Weights of a small masked image model.
Data: trained on photos of arthropod specimens (BIOSCAN-5M), 195000 training examples, 14.2 epochs.
Rows from block 4 of the encoder of a small masked image model, named by matrix and row number. Rows with one number belong to one neuron. Each number is 200 + 40 x the weight over its row's rms, rounded and kept within 0 to 999. All counts start at 0.
After each neuron's rows are labels from the 100 images, of 14976, where the neuron reaches its highest value: "strongest on" is what is common among them. Only what is clearly more common there than usual is listed. The data: photos of arthropod specimens (BIOSCAN-5M).
# fc1: MLP up (encoder.blocks.4.mlp.fc1.weight, 256x128), inputs 0-127
# fc2: MLP down (encoder.blocks.4.mlp.fc2.weight, 128x256, transposed), outputs 0-127

fc1.152,199,215,206,233,137,176,232,202,290,174,177,187,225,176,149,239,154,165,187,185,163,220,230,237,201,154,243,159,227,212,162,225,272,237,217,149,213,154,121,202,267,261,277,237,213,260,220,191,243,212,204,266,164,153,217,175,199,164,229,205,119,148,149,175,257,274,213,191,263,164,248,176,218,198,222,218,195,253,230,191,258,223,116,210,240,230,171,239,189,188,183,151,237,208,215,131,169,177,121,150,153,146,213,245,152,163,181,124,210,216,203,172,252,194,155,114,168,231,151,224,229,215,250,200,137,235,184,234
fc2.152,192,206,221,268,173,252,204,194,203,254,225,234,192,139,161,180,235,228,207,179,200,226,268,206,99,185,253,190,200,250,184,200,216,239,138,173,160,212,185,195,162,239,144,235,196,214,174,206,141,209,180,172,226,221,196,231,109,188,217,238,140,215,171,167,205,277,189,178,197,163,165,172,193,175,248,165,143,206,175,108,236,183,202,215,209,169,312,205,299,189,191,294,178,200,245,174,229,156,196,233,285,150,200,200,199,191,198,233,194,270,180,206,284,192,248,192,196,208,181,253,150,265,242,112,131,159,171,242
strongest on: order Coleoptera

fc1.244,219,279,185,251,158,275,216,233,147,205,241,263,232,225,164,218,136,244,148,233,199,219,232,202,172,157,135,186,145,125,205,249,261,136,209,206,238,141,85,248,240,231,175,123,219,149,197,194,152,174,169,289,194,198,197,168,219,174,283,175,178,170,216,200,173,199,189,249,186,210,233,187,173,182,194,226,256,138,175,183,220,80,122,194,194,211,149,180,241,172,149,170,176,192,176,174,224,121,209,212,147,191,263,210,220,205,236,248,259,205,223,204,207,228,162,189,225,205,163,208,252,215,188,146,199,255,193,191
fc2.244,162,196,212,121,249,292,243,183,243,219,281,212,233,198,190,141,199,157,198,185,184,163,235,148,200,175,130,183,213,161,158,207,170,230,249,188,214,250,188,170,223,228,207,191,179,188,199,284,105,84,175,210,193,246,182,272,213,216,200,257,134,251,255,186,192,225,293,199,211,153,251,225,232,177,190,198,201,184,159,227,232,152,194,269,125,164,269,163,187,241,186,211,177,216,214,169,178,227,176,126,174,177,218,201,219,181,254,182,161,158,212,132,159,251,233,189,200,134,238,216,203,262,186,149,249,218,223,270
strongest on: order Lepidoptera

fc1.130,211,246,200,177,123,197,226,271,133,257,230,189,154,185,208,173,185,261,155,146,224,237,228,167,288,199,238,165,210,217,188,131,149,181,142,208,203,314,197,160,212,246,259,188,223,246,181,242,198,152,215,165,187,146,184,181,196,159,194,186,235,154,232,203,228,242,237,214,176,223,186,187,202,172,185,194,233,178,152,173,186,199,112,150,177,214,206,179,183,162,308,147,190,193,185,243,214,227,190,179,198,210,180,170,178,106,233,152,228,164,212,171,235,236,149,213,171,284,198,203,207,207,289,212,247,101,307,202
fc2.130,181,295,226,238,173,197,261,233,206,231,201,197,224,185,210,117,141,229,187,150,239,191,242,239,187,163,183,108,203,177,159,205,126,238,166,240,236,147,207,171,164,267,180,191,234,213,109,185,172,278,254,217,153,186,198,165,150,178,220,126,173,195,241,232,272,207,163,208,238,207,148,233,217,155,255,149,211,131,144,140,288,185,161,183,218,213,228,198,199,173,225,212,179,177,304,230,184,186,271,172,213,226,233,201,144,192,136,155,200,201,229,195,226,166,152,195,228,200,274,144,177,266,162,185,228,166,183,211
strongest on: order Hymenoptera; class Arachnida

fc1.174,233,269,204,129,221,177,153,247,191,162,213,240,186,203,233,236,167,202,200,159,206,231,198,195,319,164,254,228,191,204,166,212,136,118,167,213,244,186,224,195,180,215,264,154,253,237,189,168,183,221,233,202,307,212,245,161,207,159,223,188,240,152,151,195,286,167,139,223,160,240,234,219,148,173,186,222,256,195,199,196,160,197,194,296,236,217,176,132,211,160,219,189,159,158,137,230,114,215,232,181,162,271,213,197,255,216,185,197,166,159,156,256,210,270,232,183,156,273,182,241,222,223,286,187,177,179,177,208
fc2.174,203,256,199,229,216,189,155,144,218,176,220,201,245,142,253,207,208,244,224,171,184,232,157,145,227,269,250,245,147,264,181,139,261,250,247,178,154,241,182,239,148,244,238,160,218,108,150,149,185,176,158,181,174,278,235,243,188,196,186,171,207,202,302,293,193,204,216,188,161,195,224,183,224,206,164,212,254,168,185,237,192,220,240,258,128,217,162,180,221,223,137,153,185,257,130,271,195,127,197,193,191,219,272,180,150,262,210,199,181,212,242,228,205,178,239,181,224,163,203,203,225,96,178,164,177,181,154,226
strongest on: order Hymenoptera

fc1.106,199,231,265,165,206,222,196,128,226,208,226,208,226,110,197,124,115,237,222,216,252,181,176,182,159,142,230,211,164,185,156,178,138,173,238,237,198,176,136,235,223,264,202,219,175,157,189,242,247,249,162,265,239,175,154,197,164,193,66,228,189,181,171,189,245,163,167,188,215,153,171,215,248,218,137,237,195,200,183,220,191,228,245,208,158,234,136,154,186,121,210,225,230,203,166,216,269,264,259,182,216,285,150,223,208,227,254,209,225,238,156,224,187,218,193,159,226,280,288,211,202,259,216,177,191,169,241,174
fc2.106,237,246,114,250,272,193,212,227,189,195,147,236,205,159,211,278,277,183,169,255,138,207,267,181,197,184,144,210,278,172,233,191,181,168,146,183,224,234,180,271,230,177,239,160,267,284,194,216,243,261,210,158,197,169,226,208,184,235,275,162,195,202,194,190,169,197,233,167,212,209,239,177,132,213,129,139,250,203,161,156,260,267,241,275,186,213,226,223,98,272,219,188,172,160,168,177,214,185,174,156,160,160,157,149,200,197,184,146,241,179,157,178,159,200,202,205,211,178,117,211,187,198,196,165,221,246,196,254
strongest on: order Hemiptera

fc1.162,226,229,223,173,178,265,223,278,179,161,229,243,200,205,197,249,219,205,159,169,122,198,215,216,173,192,162,213,200,157,156,203,118,182,231,227,247,205,182,245,172,279,259,235,228,202,230,180,212,164,144,253,208,169,237,143,179,125,239,221,195,305,202,207,204,166,201,219,195,157,151,191,202,206,140,220,330,220,145,218,157,278,139,157,201,216,86,139,198,198,228,193,263,208,216,195,197,189,238,179,214,269,235,192,173,238,156,199,196,252,164,152,137,195,163,228,211,216,210,271,214,259,219,171,193,258,161,153
fc2.162,247,226,240,180,243,123,159,185,175,192,157,220,243,212,216,122,268,199,201,195,166,228,301,217,154,132,189,194,200,150,220,206,174,179,238,134,165,212,142,167,212,225,165,274,184,215,201,220,123,164,154,242,162,247,218,271,166,179,199,160,147,170,188,236,144,274,175,188,271,157,249,162,165,204,206,288,180,206,171,182,258,237,209,177,202,111,264,225,249,218,152,216,244,190,208,204,224,193,243,118,239,157,224,239,236,195,209,203,203,237,131,190,136,247,218,201,172,202,254,231,260,140,248,188,242,236,211,211
strongest on: order Hymenoptera

fc1.115,276,214,178,212,226,233,213,231,175,222,188,195,244,200,189,205,226,241,242,114,228,257,227,216,167,197,268,176,142,191,156,222,255,253,238,170,234,171,117,155,261,171,198,221,221,182,192,143,257,148,225,154,138,223,164,235,170,179,135,173,194,208,189,174,212,265,153,253,172,161,135,168,221,256,176,209,170,211,203,232,147,248,98,177,167,220,205,224,103,165,129,153,240,176,170,181,190,140,174,211,175,257,205,249,250,190,141,210,135,145,154,212,188,195,207,127,220,232,132,136,178,159,185,255,179,192,243,199
fc2.115,142,190,247,158,237,232,204,206,214,136,156,182,231,216,206,193,215,218,210,159,168,220,150,192,244,233,254,132,143,189,214,251,126,200,208,217,240,221,153,122,271,235,168,128,153,176,216,212,151,69,174,210,248,157,228,230,122,170,214,145,147,217,197,224,141,190,252,206,257,153,185,206,228,193,80,188,201,223,170,225,128,281,261,220,199,246,146,182,225,185,231,191,197,216,225,173,178,257,216,147,212,144,183,210,226,194,211,210,204,181,177,218,229,282,219,233,200,284,227,238,216,254,207,180,183,188,156,235
strongest on: order Coleoptera

fc1.39,229,205,199,188,182,265,189,252,142,202,221,194,231,184,171,228,244,199,167,208,204,203,115,201,253,227,201,226,240,231,127,218,212,214,201,204,203,190,242,123,127,234,205,295,150,221,207,129,199,220,261,191,252,216,248,245,145,241,181,173,183,181,210,161,239,218,135,144,241,236,196,165,147,223,240,223,151,235,165,225,238,229,129,235,145,288,195,181,180,137,128,106,236,223,207,147,243,209,179,195,233,211,201,177,209,186,192,147,211,224,115,168,186,217,216,196,157,189,224,225,256,160,141,178,132,273,285,148
fc2.39,212,204,151,267,249,178,213,273,189,186,204,184,238,292,150,209,111,227,254,175,246,236,257,148,199,231,187,211,287,188,179,178,236,197,196,204,226,229,237,132,159,181,165,291,211,187,184,265,128,174,173,187,182,175,217,216,162,270,176,174,110,241,239,214,220,305,187,119,239,160,166,206,172,188,309,220,163,149,179,175,264,237,247,209,230,151,212,219,210,137,239,301,189,167,177,164,204,207,160,222,198,199,189,156,209,182,195,200,206,239,214,196,164,181,192,193,250,222,205,143,170,186,244,167,158,227,203,224
strongest on: order Coleoptera

fc1.140,177,202,167,176,166,269,203,148,224,232,219,173,327,210,165,162,229,183,221,259,242,195,209,185,236,177,198,252,253,161,166,150,202,161,212,249,208,236,119,199,158,162,227,148,170,172,171,172,250,194,257,225,218,138,197,137,172,183,100,171,110,158,177,98,158,247,163,190,229,251,212,161,149,189,215,266,212,217,211,152,148,201,197,223,176,222,280,251,212,209,189,156,205,180,176,108,208,179,267,150,233,220,204,172,203,162,228,217,274,166,226,202,197,218,178,187,242,200,236,163,228,238,224,184,241,148,245,258
fc2.140,208,190,190,222,160,223,164,309,174,255,181,234,207,167,166,189,163,259,192,256,212,211,180,190,243,141,273,204,250,170,224,102,170,203,172,261,159,268,208,147,149,216,244,209,243,195,152,215,174,194,128,176,259,167,233,208,190,142,191,134,151,211,239,169,200,185,288,221,194,213,166,219,264,198,162,256,234,165,234,185,108,207,194,169,166,238,207,185,227,249,170,241,207,165,195,231,268,181,225,167,210,103,144,231,217,231,254,194,213,180,240,185,197,209,181,204,195,294,166,195,241,298,209,210,273,184,233,179
strongest on: order Hemiptera

fc1.21,221,191,211,313,129,140,192,238,197,252,147,216,168,171,176,190,172,201,156,203,171,259,242,158,289,128,192,174,113,207,185,179,136,166,180,172,177,247,196,137,249,213,196,226,284,295,232,235,162,218,180,141,165,218,203,273,196,209,162,198,268,122,146,189,180,184,246,225,243,166,176,200,167,231,181,183,194,275,233,245,148,203,162,225,211,243,116,185,201,185,201,232,227,237,187,247,186,176,148,205,221,196,227,263,198,202,161,189,201,220,186,244,213,203,167,203,142,262,180,191,95,240,254,198,157,209,190,192
fc2.21,188,138,122,227,231,206,222,175,212,186,180,175,230,173,249,100,159,229,239,221,205,196,236,230,86,223,257,162,192,308,187,274,291,189,189,201,189,174,247,217,160,210,113,196,226,210,137,168,144,203,162,148,235,261,258,198,150,232,230,262,215,213,198,236,229,198,181,170,177,136,234,224,182,210,196,161,160,184,185,218,202,242,216,257,218,158,160,177,278,167,167,222,130,253,190,230,200,160,85,203,233,161,248,171,210,245,212,254,169,251,230,224,233,218,233,186,232,221,165,202,200,214,162,143,196,189,197,221
strongest on: order Hymenoptera; class Arachnida

fc1.249,184,235,175,239,227,194,132,167,229,191,224,236,272,195,180,191,147,222,189,199,206,160,210,146,242,209,178,186,220,174,157,186,260,206,201,259,227,216,178,168,193,237,172,265,204,201,229,181,203,139,195,159,234,195,231,145,173,154,179,250,132,151,188,168,197,207,126,255,267,233,192,248,175,126,216,187,286,208,234,153,195,292,270,171,225,225,225,206,240,115,241,242,167,145,227,267,189,261,220,206,221,227,199,195,231,181,218,185,246,174,217,154,203,195,146,209,274,170,292,223,259,278,179,167,187,273,302,226
fc2.249,176,125,195,170,246,208,221,216,247,202,128,224,221,192,308,141,235,162,191,182,172,168,203,174,183,144,121,181,180,239,227,171,242,139,199,263,188,171,217,155,206,228,191,214,179,195,140,183,112,328,182,246,216,173,140,136,252,190,159,166,195,298,204,136,181,340,246,246,255,189,166,195,180,230,202,214,209,182,205,212,199,297,212,131,197,191,236,207,199,250,208,225,160,218,167,249,224,197,216,210,241,172,205,196,139,220,176,217,254,179,164,172,241,152,206,162,182,179,211,186,228,211,189,228,228,174,183,192
strongest on: order Coleoptera

fc1.215,209,177,154,227,185,151,220,259,195,196,175,292,175,193,186,228,201,156,136,217,122,153,194,202,182,212,163,142,208,191,147,202,231,220,218,269,212,252,210,208,219,270,249,219,181,214,277,241,247,156,280,178,231,164,193,248,190,147,158,109,218,257,182,157,186,169,250,197,201,174,141,229,228,254,277,221,185,201,152,279,192,259,199,193,176,200,296,177,214,190,272,198,261,221,196,214,145,233,170,156,227,164,221,168,192,201,193,159,129,196,173,244,267,256,128,213,196,236,175,91,200,181,223,221,222,161,197,205
fc2.215,189,191,214,169,164,205,202,232,185,182,221,189,177,231,247,213,178,204,205,210,165,198,207,237,125,210,172,194,265,170,247,169,221,202,212,213,177,220,186,198,124,237,136,128,277,153,226,184,113,192,163,165,224,184,261,180,197,234,195,225,246,172,220,268,202,226,162,230,178,232,204,220,231,242,147,175,174,255,174,187,230,206,265,186,213,0,215,189,198,186,197,238,188,224,164,262,187,205,200,202,143,168,221,191,211,225,212,159,138,201,206,159,216,201,156,189,208,210,166,190,193,206,261,185,212,177,215,178
strongest on: order Hymenoptera

fc1.43,216,231,159,135,151,193,198,169,162,260,177,225,172,216,151,167,152,141,214,178,249,200,282,214,178,232,191,160,269,170,161,166,224,155,213,187,224,178,160,296,213,206,225,158,181,206,154,207,199,222,260,205,173,116,109,237,183,196,187,145,200,173,158,145,153,242,173,164,302,243,147,203,207,202,199,299,236,217,223,248,208,242,195,184,183,229,258,195,228,184,264,193,174,249,165,199,143,155,294,170,197,214,224,211,163,206,165,121,192,182,225,265,198,258,168,161,193,290,232,168,204,219,222,239,225,182,247,151
fc2.43,180,123,259,204,177,188,197,213,213,211,175,206,175,135,245,160,184,137,151,170,245,174,150,173,219,191,265,149,234,259,272,107,227,194,166,238,170,200,151,166,228,241,208,167,197,251,171,230,244,236,218,203,226,167,194,201,196,153,184,205,197,210,156,204,169,283,197,203,216,262,197,145,272,234,102,273,226,202,189,166,267,241,206,188,235,188,213,160,134,298,179,237,125,257,178,191,235,226,191,160,199,195,208,140,224,182,207,180,169,136,223,176,136,284,177,195,181,201,288,168,232,188,185,248,284,192,228,193
strongest on: order Hemiptera

fc1.142,210,161,161,183,159,200,250,187,139,229,281,194,154,215,188,146,153,181,311,144,194,207,162,274,190,153,232,192,200,182,164,124,190,166,211,241,230,144,138,281,208,239,167,178,116,204,249,198,236,173,203,89,166,207,220,210,191,186,201,221,251,240,171,179,205,209,226,285,162,200,167,206,210,208,193,167,154,201,204,189,159,150,172,256,190,292,168,215,220,173,141,140,182,190,207,160,241,169,206,159,298,192,260,262,193,194,179,207,265,166,217,143,237,203,227,138,158,182,253,207,181,235,202,214,246,222,169,147
fc2.142,202,250,174,157,217,156,251,186,263,191,169,187,246,238,157,201,188,191,280,174,115,146,221,213,225,175,147,174,249,235,242,213,208,166,203,275,166,106,204,137,214,248,146,207,186,151,247,248,177,252,187,210,144,206,248,232,227,223,240,206,200,267,232,233,218,212,250,195,246,251,205,238,197,204,101,183,255,184,217,205,215,271,214,278,205,183,190,167,239,261,156,185,188,211,252,229,235,192,220,139,143,194,220,179,279,208,185,212,116,229,194,190,130,194,168,128,198,186,210,179,232,207,117,103,240,207,209,176
strongest on: order Coleoptera

fc1.24,211,225,242,192,66,197,180,190,160,176,221,211,206,197,101,254,214,220,166,284,216,174,224,215,164,170,203,228,176,187,182,256,302,225,212,221,219,199,109,126,199,211,261,163,122,236,213,242,161,173,220,252,211,198,196,158,200,260,207,228,152,230,217,184,215,177,150,197,215,240,139,214,187,135,219,201,232,162,238,214,211,250,207,235,169,213,197,265,173,174,205,218,212,170,172,170,210,263,203,234,260,216,162,174,234,169,234,279,231,196,253,248,193,170,139,204,219,253,175,225,233,96,189,158,192,93,236,230
fc2.24,224,178,209,159,282,170,199,206,214,163,201,157,218,161,180,250,232,148,197,198,87,249,200,147,239,292,134,230,221,230,209,239,207,238,196,202,197,254,192,167,270,255,171,214,162,162,213,214,185,218,271,172,235,132,249,223,195,183,228,219,108,235,221,237,186,198,237,147,163,147,204,185,204,184,167,203,206,206,208,210,201,372,192,247,238,180,201,198,225,211,144,217,247,169,180,227,293,154,272,252,207,208,135,242,221,171,209,287,201,154,168,229,166,206,220,217,167,149,211,232,174,210,188,218,166,215,176,188
strongest on: order Diptera

fc1.186,197,175,170,217,162,232,229,145,183,301,234,191,191,175,198,102,90,208,169,163,163,175,235,200,278,132,207,184,192,193,205,146,113,218,185,202,233,171,184,199,223,246,241,228,206,225,141,206,211,118,165,197,193,111,216,220,159,220,191,144,265,233,216,188,201,205,197,249,148,162,147,187,190,232,193,258,238,167,225,225,186,182,117,110,180,246,189,241,204,189,113,197,223,192,231,178,201,200,142,132,235,176,219,236,198,198,153,110,263,217,172,208,216,225,191,126,249,214,210,167,231,170,213,149,246,172,211,147
fc2.186,243,172,285,189,215,195,204,159,158,189,93,105,129,194,125,99,282,167,191,143,219,185,246,185,140,177,237,206,174,259,264,177,267,219,187,173,195,182,245,168,225,199,250,248,202,229,162,201,225,242,250,189,237,156,274,156,207,183,275,179,231,164,230,263,181,209,223,223,208,293,175,172,264,209,186,142,193,221,216,152,233,217,222,297,192,209,147,190,124,200,180,259,200,242,239,170,200,203,244,221,219,176,203,164,248,182,203,243,204,231,209,253,202,184,199,213,150,203,226,200,225,207,180,164,243,157,166,227
strongest on: order Hymenoptera

fc1.190,275,210,224,215,141,231,237,157,237,175,208,190,179,197,203,232,133,212,149,244,164,256,219,273,176,171,203,159,285,173,204,252,189,164,165,195,198,178,125,285,211,284,260,207,214,190,231,174,229,245,219,163,207,154,230,149,197,190,252,224,226,265,199,181,193,103,231,174,238,148,225,221,177,211,155,285,201,202,228,199,110,162,244,188,196,230,184,216,263,202,210,171,291,270,162,204,228,253,166,202,198,198,201,178,181,246,248,194,231,163,210,209,172,226,159,197,75,142,167,176,156,189,220,147,158,257,205,201
fc2.190,150,260,168,225,206,182,174,232,145,228,212,243,202,251,173,145,201,143,162,153,147,129,197,222,214,186,240,225,233,246,244,213,259,213,208,252,174,201,159,282,153,170,258,184,187,183,179,244,176,211,188,180,184,112,231,234,207,167,159,171,174,305,192,224,113,227,207,174,241,154,101,208,244,226,151,126,237,177,180,184,226,278,211,177,166,146,227,224,152,192,196,307,215,242,214,184,171,192,241,150,178,165,195,233,179,224,196,147,250,255,244,170,243,261,199,228,258,144,212,199,248,173,156,253,207,197,220,233
strongest on: order Hemiptera

fc1.219,214,169,199,177,186,186,160,192,179,210,212,221,230,102,177,268,184,242,240,265,264,169,186,181,259,271,179,173,210,148,194,266,305,206,228,146,166,124,167,225,220,169,193,195,158,225,166,213,202,138,174,187,253,176,169,188,183,222,263,217,193,201,146,212,182,139,203,142,189,234,157,213,151,188,359,183,163,159,236,194,241,192,167,188,209,233,213,205,176,187,222,198,197,171,192,199,196,275,163,183,228,190,198,144,230,176,274,179,235,202,176,242,222,287,124,227,214,234,233,209,196,136,142,157,228,111,194,167
fc2.219,218,162,135,241,218,185,188,224,174,123,248,209,236,132,161,219,302,86,198,184,167,169,132,167,230,178,195,208,239,260,160,228,235,202,154,181,179,217,255,198,214,210,228,229,237,179,242,231,245,223,262,230,204,205,207,174,211,212,198,232,104,217,195,178,126,210,198,158,192,206,198,173,159,153,141,139,213,197,194,214,205,241,259,239,159,198,169,210,183,160,154,160,227,144,219,249,255,149,235,236,152,182,178,127,241,167,215,245,252,92,183,245,235,130,233,246,128,188,184,216,143,146,208,232,151,191,196,228
strongest on: order Diptera

fc1.191,235,210,180,257,152,181,229,101,231,148,181,217,158,205,177,161,193,188,203,208,224,203,245,200,246,142,208,152,219,249,195,187,169,242,218,210,224,192,112,190,178,233,127,292,206,192,193,174,214,191,308,93,187,204,131,224,199,191,171,253,152,182,175,218,172,225,149,228,186,156,195,198,243,156,182,222,154,246,249,203,163,190,183,177,192,237,206,226,243,112,191,235,192,184,180,160,207,192,225,174,173,192,244,162,249,219,152,143,179,243,163,231,186,243,300,286,249,223,204,155,90,122,245,181,184,170,213,199
fc2.191,231,183,207,253,226,207,173,155,193,211,119,155,212,166,160,211,166,259,192,210,195,285,231,191,163,136,196,166,215,244,253,161,197,180,228,201,165,161,190,224,226,207,199,235,270,192,147,183,185,164,185,167,249,193,184,197,202,196,245,151,279,216,149,209,144,154,98,199,158,175,189,182,199,213,208,258,216,170,175,265,214,185,152,284,256,334,140,199,226,187,236,227,234,277,182,211,255,229,144,203,172,193,152,234,235,241,252,285,267,142,120,242,192,252,203,219,204,227,189,238,210,167,203,190,195,158,146,234
strongest on: order Coleoptera

fc1.183,164,247,242,156,188,217,191,270,109,133,195,236,146,110,156,211,212,220,90,282,263,206,247,189,201,230,232,210,107,202,162,194,209,214,164,214,223,175,189,162,256,205,255,212,185,221,223,256,243,219,197,152,148,226,209,140,222,228,194,221,194,194,197,186,179,161,209,190,175,214,151,221,241,156,292,161,194,197,172,150,218,217,169,206,151,211,147,221,181,190,290,219,204,182,197,199,134,181,212,254,191,212,196,222,142,130,212,187,227,230,243,186,138,183,127,281,206,181,251,193,246,132,132,156,259,162,231,193
fc2.183,167,203,241,177,273,191,228,207,250,161,176,164,298,217,206,258,266,210,201,271,175,193,148,189,191,275,127,170,185,145,186,252,216,246,208,118,158,197,176,197,231,238,191,173,229,219,211,248,176,179,216,160,213,127,250,229,319,196,200,237,164,219,232,165,193,173,218,185,254,214,165,153,221,157,213,164,199,231,271,284,174,214,252,245,215,95,220,175,201,147,169,206,182,176,205,151,235,167,188,226,242,182,235,243,182,207,192,260,227,295,166,237,130,153,210,217,187,169,148,171,245,220,239,185,172,160,199,150
strongest on: order Diptera

fc1.8,199,242,218,217,211,215,232,160,215,76,242,229,220,210,203,200,230,292,200,202,152,208,173,196,255,259,206,181,174,178,168,169,132,128,254,236,271,184,236,206,239,153,206,242,198,232,262,183,254,272,152,222,241,161,206,203,169,176,185,252,205,101,198,234,195,195,136,166,266,219,230,195,268,176,188,230,196,186,165,237,202,225,198,178,207,281,236,182,162,112,203,190,212,222,190,123,158,128,210,274,215,194,186,182,222,244,156,187,232,201,143,158,164,174,207,186,161,243,161,159,208,175,257,200,195,190,320,171
fc2.8,134,121,185,208,260,167,166,286,168,204,100,205,262,258,158,200,240,215,189,232,195,199,225,228,212,201,206,177,251,234,167,148,219,213,208,133,228,204,205,200,164,221,251,163,210,201,192,249,176,213,242,209,188,181,247,209,176,166,170,249,189,234,244,185,212,138,187,138,235,225,244,263,184,180,197,249,250,200,188,174,123,161,255,166,152,164,168,202,186,196,192,184,238,132,234,216,146,195,131,151,168,228,152,226,171,108,245,186,268,201,212,159,136,242,204,284,273,276,206,182,182,265,187,197,168,302,202,194
strongest on: order Hymenoptera

fc1.248,219,245,213,174,160,199,209,191,176,187,236,150,175,166,214,240,197,273,193,270,184,180,182,247,174,167,231,209,233,180,167,116,237,219,152,193,253,195,166,201,245,168,153,154,171,225,197,183,281,125,243,156,203,191,228,193,173,217,226,153,198,249,169,214,239,179,202,230,255,294,191,214,209,173,246,107,201,150,177,196,217,208,215,196,147,252,247,181,254,175,191,149,140,218,189,162,160,272,173,202,247,175,237,263,173,214,246,255,265,209,238,258,167,156,129,177,156,175,250,184,215,111,186,145,226,118,180,100
fc2.248,217,158,294,211,249,157,163,244,173,169,120,160,157,203,235,253,240,169,165,283,202,214,231,172,169,198,222,187,226,234,201,215,209,285,219,223,228,198,218,198,213,207,166,190,248,223,163,106,244,244,188,160,189,134,272,211,202,158,126,178,165,192,234,202,190,154,252,206,204,258,110,178,274,179,190,158,222,219,183,248,183,241,168,123,257,205,147,156,192,172,231,225,154,223,209,180,124,226,86,261,242,211,247,256,179,193,206,217,235,134,196,184,181,147,228,240,172,190,236,165,160,171,187,244,197,234,239,169
strongest on: order Lepidoptera

fc1.49,210,147,172,196,187,162,266,235,166,196,162,184,179,170,120,237,231,237,159,254,169,319,184,223,201,244,171,137,156,215,159,190,228,220,248,209,201,183,203,222,161,186,227,218,103,178,228,245,181,188,161,274,238,214,250,173,181,132,162,209,221,214,184,237,225,195,139,206,164,190,167,187,206,139,241,221,290,157,201,230,154,142,195,147,172,238,171,187,175,145,121,143,234,186,213,188,231,142,237,284,246,175,268,224,163,215,230,133,270,234,186,229,186,204,189,232,128,178,164,189,196,251,219,147,169,215,123,169
fc2.49,188,177,209,170,204,182,181,134,239,143,180,168,249,229,175,199,208,230,172,238,162,205,268,200,232,157,163,158,185,180,209,224,265,238,194,182,293,230,254,171,294,253,274,233,186,224,250,222,146,216,178,238,182,327,136,201,186,157,228,152,230,191,162,234,178,229,254,186,174,175,169,117,193,181,186,240,237,210,274,251,258,189,144,256,142,166,201,161,153,294,172,187,219,168,250,175,183,234,286,196,201,163,189,186,241,157,164,283,199,250,173,174,171,214,234,234,236,206,216,222,167,208,235,248,239,204,188,191
strongest on: order Coleoptera

fc1.171,184,169,205,238,233,226,210,188,72,171,212,213,243,200,200,177,225,271,178,160,287,260,177,259,197,230,249,164,223,222,143,248,172,174,168,168,246,214,214,201,231,246,251,180,262,221,220,229,267,193,249,228,239,192,143,184,150,162,255,297,242,156,179,210,230,189,185,212,191,268,267,209,220,206,183,75,196,181,190,181,129,200,230,200,203,202,120,174,146,183,205,153,200,216,155,200,149,265,190,247,202,237,174,215,215,182,215,179,164,221,249,175,263,215,198,143,158,155,162,206,204,128,171,138,173,192,146,149
fc2.171,244,222,252,182,176,143,176,192,254,222,166,196,228,188,230,265,169,149,166,233,208,238,212,205,264,181,208,216,188,173,206,173,218,204,127,176,183,239,282,179,202,268,155,217,171,187,188,177,161,251,151,286,219,202,247,169,238,210,216,180,132,163,168,223,205,185,246,178,304,258,187,168,154,218,178,152,215,164,235,239,218,182,159,241,323,254,124,198,222,185,252,107,85,155,180,131,194,244,196,228,233,248,185,191,162,234,204,170,193,135,141,157,230,206,182,197,264,245,179,168,207,191,178,207,210,181,227,165
strongest on: order Coleoptera

fc1.225,187,222,117,183,239,181,244,193,220,142,253,228,170,186,189,189,167,259,237,212,228,227,241,134,197,180,251,152,222,196,193,204,148,93,347,200,218,176,134,186,213,219,205,180,173,198,187,192,223,145,209,224,178,188,220,209,150,231,236,200,218,278,240,146,179,245,132,193,215,203,180,240,225,266,268,204,215,207,198,264,196,203,122,212,174,232,208,215,198,165,206,168,239,192,102,174,181,287,229,265,203,218,247,195,251,237,226,186,200,248,232,180,212,213,250,213,198,242,194,231,250,72,254,234,187,162,187,210
fc2.225,154,151,210,190,239,252,153,206,192,181,185,164,194,229,244,262,149,173,263,192,219,182,259,193,198,248,221,168,253,266,223,213,175,184,190,165,164,238,243,195,140,247,180,177,211,199,155,178,155,181,228,203,176,145,200,231,165,178,222,255,214,149,168,189,208,273,247,280,255,217,254,196,211,220,147,203,191,206,181,185,226,220,197,153,225,251,222,217,284,115,172,165,288,210,147,155,217,173,209,168,182,221,208,248,124,260,229,324,185,160,185,145,141,212,224,157,297,293,215,190,204,185,259,160,231,164,180,205
strongest on: order Coleoptera